A small contrastive audio-text model, trained from scratch.
Training: soap at rate 0.0015, 2400 steps, batches of 128.
Rows from block 3 of the text encoder of a small contrastive audio-text model, named by matrix and row number. Rows with one number belong to one neuron. Each number is 200 + 40 x the weight over its row's rms, rounded and kept within 0 to 999. All counts start at 0.
After each neuron's rows are labels from the 100 texts, of 14976, where the neuron reaches its highest value: "tokens" is the input token at the peak. Only what is clearly more common there than usual is listed. The data: short read English sentences (LibriTTS-R). In brackets: how many of the 100.
# fc1: MLP up (text_encoder.blocks.3.mlp.fc1.weight, 1024x256), inputs 215-255
# fc2: MLP down (text_encoder.blocks.3.mlp.fc2.weight, 256x1024, transposed), outputs 215-255

fc1.430,217,181,259,199,127,163,140,235,197,154,268,206,297,205,206,219,225,187,246,163,228,149,191,176,160,170,214,172,205,190,154,198,108,198,281,279,153,133,156,153,214
fc2.430,186,170,184,186,221,241,198,116,237,245,188,202,135,177,177,132,173,223,245,300,256,229,144,192,239,245,157,199,182,229,134,64,214,246,183,202,115,238,155,198,211
tokens: "a" (27); "your" (8); "there" (7); "not" (7)

fc1.357,213,273,151,241,174,170,205,231,168,274,170,155,216,179,154,193,219,247,165,239,211,217,198,223,233,222,166,168,164,171,230,196,228,232,150,211,248,217,182,210,212
fc2.357,233,159,236,189,140,207,185,211,155,179,207,245,164,280,249,178,101,203,231,185,228,214,233,188,116,178,214,196,243,200,280,195,184,185,149,203,159,248,239,179,152
tokens: "<end>" (31); "to" (7)

fc1.546,217,259,164,210,193,240,221,135,172,139,135,148,171,213,155,175,223,113,153,222,155,183,180,176,287,218,150,265,175,140,204,143,150,196,226,139,80,240,139,165,340
fc2.546,209,43,157,241,179,132,219,217,233,221,181,189,195,206,134,236,187,149,169,201,250,144,192,160,217,194,244,95,180,257,236,175,315,202,168,164,270,261,261,226,149
tokens: "be" (8)

fc1.101,270,175,188,211,200,163,215,209,185,95,193,261,164,182,162,259,237,258,190,212,200,171,200,199,200,141,215,280,226,205,212,181,214,102,174,167,172,187,230,151,200
fc2.101,244,224,229,215,204,203,272,194,112,184,208,189,242,153,195,164,190,184,219,225,157,135,92,216,229,217,209,138,134,192,135,150,213,166,188,229,236,204,203,160,305
tokens: "a" (7)

fc1.589,145,182,193,177,233,188,226,231,284,213,259,236,179,160,207,210,156,174,260,223,175,157,193,168,92,215,248,198,228,217,181,190,223,131,199,194,211,205,191,200,233
fc2.589,228,201,235,193,184,204,189,193,169,166,225,209,170,216,205,168,177,204,147,211,138,169,216,250,230,222,140,234,223,190,143,229,111,285,237,231,193,164,126,177,268
tokens: "the" (8)

fc1.29,186,191,126,207,229,158,206,154,190,133,244,211,192,185,243,132,247,163,228,214,139,260,197,249,165,162,260,147,180,179,207,214,262,185,245,237,189,201,143,213,196
fc2.29,246,262,149,238,214,172,150,161,224,159,216,241,183,184,215,218,135,244,232,239,218,136,292,64,226,179,291,146,223,125,207,263,113,157,243,156,246,195,216,170,175
tokens: "'" (21)

fc1.310,235,207,290,211,246,157,129,229,218,184,201,232,259,144,207,215,284,250,142,222,162,246,256,144,170,222,145,199,244,213,152,225,258,225,163,183,233,316,203,266,144
fc2.310,218,226,168,197,122,232,226,179,249,237,164,137,260,269,233,217,134,251,168,127,197,259,219,122,201,221,175,162,237,234,217,119,159,234,206,215,218,136,176,220,249
tokens: "well" (85); "what" (10)

fc1.604,132,166,204,142,205,209,188,179,119,229,210,245,255,133,238,240,242,184,187,209,163,216,158,254,191,217,192,168,165,215,193,157,176,219,262,177,199,241,109,188,243
fc2.604,205,206,177,204,190,166,233,119,201,132,200,262,139,180,268,208,200,201,234,237,193,137,205,165,150,214,199,185,225,122,183,175,256,172,261,234,225,169,190,204,206
tokens: "you" (28); "a" (23); "it" (12)

fc1.592,201,181,175,217,209,250,171,227,144,176,161,197,164,200,206,169,240,97,226,200,238,182,170,164,198,211,159,222,172,196,209,149,218,207,238,195,124,233,212,187,141
fc2.592,157,177,172,168,230,200,204,223,164,175,187,196,202,203,190,208,172,195,248,184,159,181,237,176,257,190,213,214,172,193,266,155,182,204,241,158,216,263,136,164,129
tokens: "'" (28)

fc1.122,121,166,211,236,160,187,260,203,255,190,168,204,187,175,99,187,160,212,235,178,228,269,213,191,174,187,154,238,225,151,214,199,210,228,205,153,212,115,128,170,211
fc2.122,132,241,131,224,190,129,241,259,180,236,193,199,198,135,240,156,172,236,230,269,257,171,224,236,158,188,158,227,174,195,239,233,170,226,274,144,262,240,205,212,207
tokens: "<end>" (35)

fc1.25,217,171,246,266,234,194,183,115,267,219,227,171,131,167,170,173,163,201,277,115,155,165,138,248,169,196,209,203,220,210,259,183,188,238,320,265,229,259,202,261,240
fc2.25,199,216,173,190,272,200,254,280,155,185,211,202,251,212,191,235,204,182,168,199,135,199,199,183,234,200,260,248,160,238,149,180,195,127,159,138,154,185,230,206,192
tokens: "'" (17); "the" (9)

fc1.114,218,172,282,223,219,259,231,262,188,150,210,230,112,168,223,232,154,230,215,199,178,225,271,209,155,265,255,265,213,259,200,166,196,182,217,292,243,271,176,187,208
fc2.114,142,209,221,193,179,237,224,178,208,189,150,182,228,214,198,226,215,244,222,192,169,220,177,207,174,186,179,191,246,233,140,201,221,187,196,214,193,136,180,182,155
tokens: "the" (11); "i" (7)

fc1.679,218,182,159,249,202,179,255,190,163,133,197,229,251,248,200,204,188,186,220,155,160,247,177,235,244,223,197,247,232,249,248,233,194,250,287,295,197,188,180,179,179
fc2.679,270,197,196,218,188,233,164,188,235,228,185,238,265,226,180,171,257,205,216,142,329,233,124,217,189,181,129,208,255,174,120,234,228,203,112,219,164,159,238,219,226
tokens: "be" (16); "the" (12); "it" (11); "a" (8)

fc1.176,273,179,145,278,152,218,235,284,217,231,229,238,153,280,161,216,201,162,217,195,198,222,229,189,240,182,234,195,233,214,194,221,195,229,142,173,161,201,175,143,195
fc2.176,178,230,205,160,269,166,237,175,212,201,200,167,227,206,221,196,241,205,214,222,250,266,154,191,246,269,148,266,211,211,242,245,232,194,289,199,170,218,267,215,234
tokens: "'" (15); "she" (7)

fc1.502,131,194,192,213,169,214,194,162,291,251,234,225,238,284,236,177,181,188,240,230,236,235,212,260,114,116,169,213,167,253,198,203,319,131,179,243,198,266,216,204,204
fc2.502,218,185,150,220,233,240,231,221,221,160,126,222,198,183,219,199,203,269,116,206,216,264,209,178,232,237,257,251,204,174,198,186,179,242,157,225,233,162,278,255,210
tokens: "what" (10); "the" (7)

fc1.392,170,210,218,196,170,211,196,216,231,218,264,191,154,169,179,171,238,209,213,186,136,265,120,138,229,114,193,202,159,229,231,214,175,184,160,214,163,186,159,171,149
fc2.392,251,241,240,168,185,212,203,208,203,195,168,274,153,130,189,216,204,251,136,208,203,144,175,228,143,226,146,258,152,189,143,221,152,196,208,179,220,143,198,179,209
tokens: "what" (18); "not" (18); "be" (11); "go" (8)

fc1.232,155,229,139,131,191,178,202,207,138,247,256,216,232,248,211,190,185,249,166,188,254,138,91,207,164,195,181,227,191,196,222,153,244,144,259,252,183,178,205,204,257
fc2.232,211,165,184,200,162,135,241,234,199,131,122,179,184,247,176,169,207,196,170,195,187,229,205,186,166,227,206,251,110,192,253,170,144,248,160,207,153,180,142,235,139
tokens: "what" (17); "i" (15); "well" (13); "why" (10)

fc1.753,168,210,190,173,273,192,191,172,144,259,233,205,210,137,194,110,188,198,241,196,264,198,276,173,185,208,207,153,148,269,135,204,125,207,160,251,202,152,228,167,198
fc2.753,245,146,259,294,153,207,151,193,203,291,197,193,176,233,162,173,237,236,231,223,145,241,201,272,204,174,172,183,260,203,217,133,180,159,199,329,230,148,233,240,207
tokens: "<end>" (63)

fc1.99,190,164,194,243,209,215,196,200,157,179,239,198,208,111,196,154,158,155,230,219,213,198,152,180,240,216,158,183,191,169,271,196,145,181,245,218,154,160,194,220,257
fc2.99,161,181,270,204,180,301,241,168,215,199,171,226,195,152,144,134,259,224,207,230,141,147,140,162,287,204,292,161,153,188,213,194,175,197,200,242,172,277,249,228,188
tokens: "a" (7)

fc1.358,198,212,197,151,172,211,253,258,153,77,273,276,243,181,235,187,266,221,169,208,195,234,239,224,219,217,138,210,129,188,160,145,240,229,222,223,233,194,192,242,153
fc2.358,243,226,191,214,191,176,181,197,218,251,182,207,267,164,178,171,192,205,181,144,198,206,173,204,207,95,171,243,183,262,191,294,210,223,201,235,193,188,202,187,174
tokens: "you" (30); "what" (18); "was" (12)

fc1.645,210,129,184,207,231,194,194,189,138,281,192,201,171,158,209,171,207,213,230,167,183,202,307,209,160,248,211,198,220,138,262,216,189,212,220,138,204,223,180,117,172
fc2.645,150,199,184,184,146,181,149,250,172,159,169,244,169,162,272,221,211,188,211,236,192,129,116,170,210,202,213,219,217,183,180,252,180,250,188,196,199,224,277,191,114
tokens: "<end>" (27); "in" (9); "of" (7)

fc1.579,200,226,196,222,220,229,221,226,195,150,228,199,201,225,208,180,104,149,251,151,198,189,124,220,167,179,247,246,184,219,186,259,185,217,171,235,202,171,148,174,207
fc2.579,234,226,198,90,171,199,197,171,213,218,160,242,234,230,177,231,235,160,190,153,246,196,215,174,180,180,172,194,237,177,178,173,241,218,209,126,156,224,260,197,185
tokens: "be" (11); "i" (8); "the" (7)

fc1.400,185,200,243,263,240,242,201,255,246,221,171,229,196,193,209,212,192,160,198,103,137,225,166,236,176,138,226,190,192,143,268,161,244,168,216,184,188,221,279,243,255
fc2.400,212,196,240,121,192,178,244,74,234,162,192,221,169,174,212,98,215,181,173,311,281,197,204,154,197,199,180,195,216,239,149,267,194,166,162,205,147,253,172,196,260
tokens: "a" (12)

fc1.613,122,212,251,237,194,191,218,147,261,121,238,192,265,159,178,152,214,139,132,186,213,186,236,223,200,195,194,146,168,156,213,200,182,217,242,239,182,181,191,191,259
fc2.613,172,178,118,168,250,212,181,244,204,207,165,264,163,236,217,179,199,317,172,191,201,141,187,163,242,260,195,199,165,149,204,292,145,172,157,169,259,174,188,200,169
tokens: "<end>" (94)

fc1.86,232,145,211,129,125,228,246,188,172,147,176,230,255,199,203,139,211,165,219,259,185,230,213,192,144,207,192,191,189,211,180,203,250,172,235,226,193,228,172,226,238
fc2.86,286,228,214,209,176,190,261,177,184,118,213,207,197,201,221,215,201,239,178,219,161,223,184,187,226,176,211,191,218,186,295,218,218,150,261,145,191,210,176,195,96
tokens: "mrs" (32); "indeed" (20); "even" (13); "it" (12)

fc1.641,167,212,167,206,219,221,194,144,255,238,110,197,165,209,106,188,258,162,160,221,193,244,285,227,174,161,263,167,131,152,168,212,208,180,142,182,197,199,191,224,209
fc2.641,204,133,289,206,244,141,174,205,262,169,172,136,151,203,195,173,238,260,262,191,205,119,148,183,201,147,169,177,234,177,295,224,198,288,180,164,214,153,214,203,204
tokens: "<end>" (34); "the" (9)

fc1.10,204,227,170,177,157,143,117,197,187,181,144,288,241,249,200,176,188,197,183,210,218,209,199,216,213,176,196,237,221,184,212,197,137,183,159,211,201,293,221,207,161
fc2.10,213,245,262,188,226,201,205,196,156,201,277,133,261,224,160,273,130,192,208,196,231,197,234,157,167,190,217,221,213,233,247,163,261,183,136,171,221,156,208,274,260
tokens: "well" (16); "my" (12); "i" (11)

fc1.37,192,204,242,186,156,172,190,188,181,167,216,188,166,242,205,165,184,182,117,175,208,139,199,199,188,191,207,208,229,285,156,244,290,172,243,170,260,220,216,222,207
fc2.37,256,234,169,230,201,203,143,209,192,178,250,223,204,172,204,140,185,251,180,201,172,253,194,257,189,173,216,237,172,205,277,154,172,234,141,206,165,264,201,150,267
tokens: "<end>" (49)

fc1.218,192,250,186,247,186,243,218,225,120,214,193,161,217,222,174,192,288,239,151,227,147,155,213,202,185,232,203,190,232,230,175,191,231,231,270,308,260,179,157,191,181
fc2.218,166,225,226,153,204,220,127,222,266,218,202,216,219,168,193,224,178,168,200,160,214,255,200,260,195,197,219,211,162,209,230,193,159,150,190,182,212,237,245,226,149
tokens: "mrs" (34); "never" (22); "because" (17); "mr" (8)

fc1.624,258,261,180,219,222,190,119,221,172,215,255,168,250,170,237,206,133,187,249,217,219,240,175,225,273,256,253,143,198,239,184,178,211,188,261,219,166,204,218,206,123
fc2.624,265,168,247,180,243,224,181,142,252,212,155,239,221,289,247,157,226,239,273,150,141,209,222,214,93,189,247,241,212,227,204,206,181,240,137,211,200,251,146,179,206
tokens: "'" (16); "do" (9); "you" (7); "what" (7)

fc1.184,192,188,182,118,164,197,240,206,189,143,238,210,218,200,190,174,239,154,155,176,177,202,147,331,211,209,132,167,193,137,151,195,194,197,179,270,183,201,232,219,225
fc2.184,214,224,279,184,150,237,153,216,216,184,220,234,252,147,154,235,180,262,251,184,167,262,156,193,105,151,214,241,244,318,230,202,200,196,271,215,217,168,216,182,239
tokens: "mrs" (32); "mr" (24); "more" (11); "which" (8)