config = dict(
    encoder_arch='conformer',
    model='contrastive audio-text model',
    dataset='short read English sentences (LibriTTS-R)',
    train_examples=26041,
    n_mels=40,
    hop_length=160,
    input='log_mel',
    spec_augment=True,
    win_length=400,
    tokenizer='word',
    vocab_size=5132,
    loss='softmax',
    embed_dim=256,
    encoder_norm='layernorm_no_bias',
    encoder_activation='gelu',
    encoder_mlp_ratio=6,
    encoder_head_dim=16,
    encoder_fused_qkv=False,
    encoder_qk_norm=False,
    encoder_layer_scale_init=1.0,
    encoder_inner_norm=False,
    encoder_subsampling=4,
    encoder_layers=12,
    encoder_width=256,
    encoder_positions='learned',
    encoder_kernel_size=31,
    text_encoder_causal=True,
    text_encoder_width=256,
    text_encoder_layers=6,
    text_encoder_norm='layernorm',
    text_encoder_norm_position='pre',
    text_encoder_activation='gelu',
    text_encoder_mlp_ratio=4,
    text_encoder_head_dim=48,
    text_encoder_fused_qkv=True,
    text_encoder_bias='none',
    text_encoder_qk_norm=False,
    text_encoder_parallel_block=False,
    text_encoder_inner_norm=False,
    text_encoder_drop_path=0.15,
    text_encoder_positions='learned',
    init='kaiming_normal',
    residual_init='none',
    optimizer='soap',
    beta2=0.999,
    learning_rate=0.0015,
    beta1=0.9,
    shampoo_beta=0.95,
    eps=1e-08,
    precondition_frequency=20,
    max_precond_dim=1536,
    one_sided=False,
    adamw_lr_other_params=0.002,
    max_grad_norm=5.0,
    max_steps=2400,
    batch_size=128,
    epochs=11.8,
    lr_schedule='step',
    warmup_steps=70,
    weight_decay=0.4,
    adamw_weight_decay_other_params=0.01,
)
Rows from block 2 of the text encoder, named by matrix and row number. Rows with one number belong to one attention dimension. Each number is 128 + 32 x the weight over the matrix's rms, rounded and kept within 0 to 255. All counts start at 0. Numbers have three digits each.
# q: attention query, key and value (stacked) (text_encoder.blocks.2.attn.qkv.weight, 720x256, the q third), inputs 156-207
# k: attention query, key and value (stacked) (text_encoder.blocks.2.attn.qkv.weight, 720x256, the k third), inputs 156-207
q.26:113130150080097070195106120123166149132141148117076098102154134120144158212118106159170108116102120073094123145208056138144124079172116114129095116124055032
q.27:150126129082123077122127138079156158057150169144096167190127154108118126108134142076092119099102112140134127125140137069140180116115067117189151114091111075
q.28:143152210111090128123133105091158148181122095146083127157181168147157120182102122184150113150104159140090131130126151160110132164104164171156098097157172201
q.29:091102116161154078177154105095128115150130134132165164193126112117134168123125130076126124164027162166135122166129053105128111159103106141163078146127157102
q.30:094112182188164131142161151074112116123095121135152165087142148162126075101112121120164138139095142070100136099112168144188116093078091160092185183122090168
q.31:118148136122103055159082086101132115126150168084134161141146132151112123139080155148143162133170120159104151094157169144091091115112153098134131122144134124
q.32:091097080076138087152099147122133128127203142145068118114136120130103139120105090150157113087139123086104096127136152101142134106144112133161127160090087118
q.33:059107160111121072144085107100060083141128101093066096220119094051150144165157080136065144114095153107187160130147153127197065145123137147160151123199111159
q.34:123153150129129112179110131117128084154107074077156097149177081176131120112100099100145157054114128111130098103203159167185145213131125098178111118157129119
q.35:057147112151069144098145108113130104155076166136143138117140110116116088130118130179110175122099103137104133114143168100158103148104146102179135158130094087
q.36:166109128151123149126114148128181119151169120156103127132059209150143093165114144197120072151159095117132109122053081119143144104155118149159116128078122157
q.37:077124159109111136073202092079129156107129132168101087099137147145125115119076120166156158157157178089153098166115120082143132155152120106145131133164103097
q.38:084124179069084105120086216106154142157164110101165057114117088125120064074182129097127103113107122101138145110106158102119151099114144136102123165176109177
q.39:167148167180196135114090127120160151107117102161177118099086120141156092058123091036101081218120087195155108150123167081161118105165181104120150092132114166
q.40:129130113141079090146114143093166112117090172136162157133129128140125136127174149201119150137126147156145157134131155132121099119176104195110130097145121157
q.41:172148135135144097127165071139138158152145157096153163087082170151118094151100080137137147134097136123167141120160153123122144107164152092131122127146105123
q.42:134120091124159123082130128084171114144126062119180106167123101120163105099139114123140153176167157152156120120071160084112146143132132126215163140136184114
q.43:118115105131119087088138102125165146114139128174152151071062146136127092059155114144129074169129155150110130151120104179129116153154125153115130132077143111
q.44:182154145158177153146170109120083113091164095156114156152136174138090172137165130145140130126138110151161109134116126134117128118083130131111151142138061151
k.26:122131104180203143164193127093138128096116176118171123135117136110103135088161150103157129114189155148163198119142156160100076125093081141193129169125123089
k.27:181101104143099095157161143126121172084213113171166159045192121133122125162130200189130140028094113093185134110112213050083177113102118134117102194186082148
k.28:122151155127126094174122033136115122113103131058098149126128076173123079115175090144090135105131118129084155168131115122143130162154166125116104109137139047
k.29:173192162115104135132098117132142137126129069136184187086158143099118156146149139138113145140223167102122156128131143103103110156181063156145175085179128153
k.30:081122089123099086102125187160149125154102156146139198096138122137188082166130106134151118114181108164157133139112165057192181143167104120084153116128083128
k.31:133068165104155120083116147107125183142067065093164133128177122107136076111119153149074168074086118101088119054113170102110183096137158152152155119102120138
k.32:161129083105130139078122190143130149099057142154142108095108081127187133088149132129105158141150084139123099119140108121133088111111171015132119093115146161
k.33:153143073111126091121125142138118151144136100092095107129134151148135106125124183077080162124159167123153063187185135154127134124159183103206112129119118085
k.34:102138117137149117078112108146063146174194177200082154127103152137172155133159117167067130158120077073126106150101211135127140077094145103130173130096148126
k.35:106121101117176141161160121166058186131105165171165142089125106093083140107122140091144096136170119164105102092143137148107165108144125063156074147192074149
k.36:102142157110154146143135110119141171106134122119120104085102138088111133146115123142112147120125106157153077116113129102139133151137150127092095111107142123
k.37:147139133133121139121145121130144119113157115153141156136087135179116062140139136129109074158120090107147161149148151131150147131169092131075140071120163148
k.38:131135151167080152099137092158125158097147128081065138098140200189156109159053127174123141158120154186153193184085141077128139120240098130130112193127132120
k.39:132106127078060144187112130136108153121089154077123142123173143147114166126163068165147066080117150128094146136124086140052152181111096145121144162145163093
k.40:121079167135089132125133119102160138111101087104102107129125149119128107145081092127130088119143141134091154119132152114108132141090180107123142103153125095
k.41:100146112098106089140145126128136124129109157148143123194130094147113184082118144113167093164133091152080032176121088151133098146107082092129144101090134127
k.42:158126146109122135117107134166144114089116132145100104123095163116105121147134112076166136098118112100124156143117128197137205107127182168088110154174093189
k.43:126130129106085116116093167124107100151135210088156172138075191150130150145066121136151142087107118139105076147093107159131146151128116137104089097130116083
k.44:094136154110083125121170122202129101210157098159140132137175114121135118163113140074125080146154133066160150154125083113164101092105135161110131173121093180