config.yaml
encoder_qk_norm: false
encoder_positions: "learned"
text_encoder_norm: "layernorm"
text_encoder_mlp_ratio: 4
text_encoder_fused_qkv: true
text_encoder_parallel_block: false
init: "kaiming_normal"
precondition_frequency: 20
one_sided: false
epochs: 11.8
lr_schedule: "step"
warmup_steps: 70
Rows from block 4 of the audio encoder, named by matrix and row number. Each number is 200 + 40 x the weight over its row's rms, rounded and kept within 0 to 999. All counts start at 0. After the name is the row's rms in percent of the matrix's.
# fc2: first MLP down (encoder.blocks.4.ff1.fc2.weight, 256x1536), inputs 1400-1535
fc2.107,107,189,171,170,258,194,169,222,160,149,252,200,208,194,215,155,161,244,231,186,174,209,231,200,179,210,194,174,205,237,194,221,235,184,223,217,178,210,152,184,215,169,179,222,145,224,253,211,237,257,259,192,214,207,228,148,272,250,174,241,156,266,219,240,261,201,250,211,193,177,229,164,218,245,225,154,226,233,222,156,185,149,162,182,236,179,204,254,185,267,196,224,107,290,116,200,120,151,263,167,187,191,206,167,206,274,196,119,192,207,238,248,242,290,235,142,207,243,229,206,223,160,275,212,181,207,211,171,267,268,246,235,256,219,191,180,151
fc2.108,093,214,195,129,195,182,146,180,224,128,284,169,133,200,239,106,209,219,184,109,191,215,231,163,159,233,248,272,155,192,274,214,227,227,203,182,189,154,125,198,221,275,183,207,182,216,186,246,178,299,168,204,207,187,214,178,192,196,228,153,207,207,218,202,229,206,205,218,174,189,218,196,262,205,213,208,244,173,165,202,188,185,198,179,208,233,195,234,260,172,233,180,154,204,140,224,100,127,164,146,163,139,183,211,195,217,149,166,160,283,116,219,234,192,231,124,177,188,203,143,202,123,177,215,112,209,161,211,140,175,205,222,211,262,174,273,181
fc2.109,104,79,157,178,156,162,195,206,199,221,144,191,187,107,199,209,130,180,219,110,218,204,212,231,194,168,351,193,241,227,275,195,171,227,208,267,254,202,217,134,199,234,168,186,201,242,200,286,164,177,200,185,168,169,306,198,223,124,194,189,196,192,263,249,134,255,210,243,137,175,184,184,220,180,206,215,178,180,236,185,215,158,249,127,222,188,233,198,153,187,261,282,177,220,223,183,135,157,148,213,201,218,118,195,183,181,181,237,199,188,216,200,197,292,194,231,151,244,211,212,197,297,258,236,252,235,170,253,282,178,197,127,156,198,191,230,154
fc2.110,107,179,210,190,146,245,198,196,124,216,241,236,234,213,148,226,169,194,193,231,128,231,214,179,155,244,261,166,176,234,253,200,290,194,210,136,178,174,263,166,245,212,231,248,183,245,110,132,235,166,183,197,183,224,108,221,181,250,107,155,163,244,182,191,200,144,178,124,249,206,181,157,203,216,216,175,204,231,128,172,146,216,188,202,150,211,193,153,219,256,167,127,251,216,159,222,164,267,246,120,206,189,105,246,227,237,187,191,220,145,225,225,173,228,170,148,165,231,141,196,125,230,174,190,186,192,182,167,134,193,233,173,252,189,137,191,206
fc2.111,106,121,171,266,168,145,146,172,169,244,250,237,233,236,274,240,169,217,157,248,161,239,224,194,203,217,207,280,206,157,149,194,232,257,208,293,241,188,250,164,161,195,211,154,142,322,224,234,232,198,209,173,265,170,157,200,147,171,213,118,131,149,207,199,157,216,126,299,175,214,217,194,206,126,157,232,170,216,147,204,202,173,174,157,202,246,150,177,163,204,185,238,164,150,170,230,177,142,156,236,231,219,162,151,221,151,190,171,219,180,204,199,176,230,202,152,258,221,134,206,255,215,213,211,179,191,161,269,204,207,230,210,186,164,166,163,144
fc2.112,095,198,182,164,260,149,252,166,258,225,173,211,198,191,159,152,278,139,250,177,214,121,201,237,230,217,214,146,192,205,216,213,169,211,213,227,234,213,160,210,139,209,181,267,246,181,148,211,283,175,198,242,166,247,172,232,141,209,180,236,233,163,221,206,234,174,174,191,196,200,203,171,218,257,212,217,173,186,183,167,212,185,231,149,203,270,132,170,104,188,137,260,218,274,166,234,145,159,245,208,168,183,195,158,210,268,198,211,171,250,154,138,180,152,124,168,216,130,219,187,281,163,139,172,155,212,171,226,149,171,197,229,229,159,205,300,171
fc2.113,098,163,277,188,192,156,198,212,207,205,162,210,213,217,231,225,191,154,224,157,230,175,208,144,241,166,246,103,214,203,241,206,231,175,155,265,228,233,165,137,127,201,258,170,222,243,211,204,185,188,215,156,177,179,208,125,156,135,219,231,153,138,120,241,173,152,176,157,199,179,174,221,122,122,110,218,172,273,250,195,277,192,230,198,181,190,240,231,201,200,249,220,240,226,177,149,167,183,249,188,182,162,168,224,191,183,235,190,152,196,217,194,175,283,169,144,174,156,247,219,131,178,216,232,290,237,227,161,204,215,241,119,204,191,164,190,194
fc2.114,100,126,205,140,214,213,169,176,216,239,207,224,228,216,190,174,224,165,189,217,220,245,196,273,220,248,268,222,180,216,191,160,251,244,151,225,212,194,169,171,273,149,146,194,190,136,187,219,236,141,218,223,235,188,206,212,134,133,218,113,116,281,164,205,204,136,130,209,198,206,212,146,163,134,255,187,263,202,131,244,166,204,167,202,207,235,235,224,189,194,187,196,209,187,169,148,171,193,197,241,228,183,249,238,243,208,233,255,201,149,217,241,228,161,183,221,260,242,177,194,272,255,212,168,252,188,217,219,242,207,188,277,182,241,240,177,200
fc2.115,104,168,167,178,189,166,128,170,242,187,248,176,270,204,195,240,210,223,180,248,166,217,239,187,183,137,214,164,145,131,205,235,201,217,235,203,220,256,237,224,163,207,151,270,233,232,180,183,197,230,149,173,235,197,223,170,124,219,214,135,122,170,201,186,180,192,191,177,198,156,280,112,202,161,232,208,277,219,236,245,146,213,181,228,182,236,183,184,212,225,200,145,195,283,127,200,194,170,214,187,183,185,266,236,214,176,199,180,184,162,184,194,183,227,262,226,255,217,201,193,109,174,224,179,144,165,176,161,196,211,203,167,163,211,211,161,159
fc2.116,101,150,231,229,289,179,134,190,249,170,281,188,255,169,137,187,167,221,192,211,176,126,164,158,200,202,300,199,178,125,134,173,176,115,196,272,240,165,124,141,194,224,252,200,225,220,267,273,219,229,110,104,157,251,239,215,189,214,141,200,225,191,198,168,154,242,204,210,210,171,188,221,261,156,95,235,255,164,169,197,207,166,216,238,224,207,154,209,182,191,202,249,237,222,276,195,196,203,187,209,243,235,263,190,206,243,218,202,228,254,195,178,182,151,159,247,169,225,200,195,305,268,210,180,272,213,211,218,244,300,229,158,210,244,181,201,211
fc2.117,101,200,261,195,201,233,184,181,237,177,199,179,193,173,221,176,162,187,202,211,258,207,203,202,186,231,225,174,148,123,233,154,224,208,203,208,155,166,214,185,238,225,236,250,228,161,179,185,145,179,236,221,187,145,183,242,216,217,171,215,199,196,216,176,119,185,204,164,157,204,196,166,180,165,120,233,160,202,174,173,160,209,190,308,205,236,230,171,171,201,190,142,181,232,157,192,247,296,177,119,133,220,177,224,238,182,205,296,245,195,157,209,203,195,183,218,259,166,233,258,179,240,225,338,226,239,135,193,156,257,211,196,240,93,217,232,192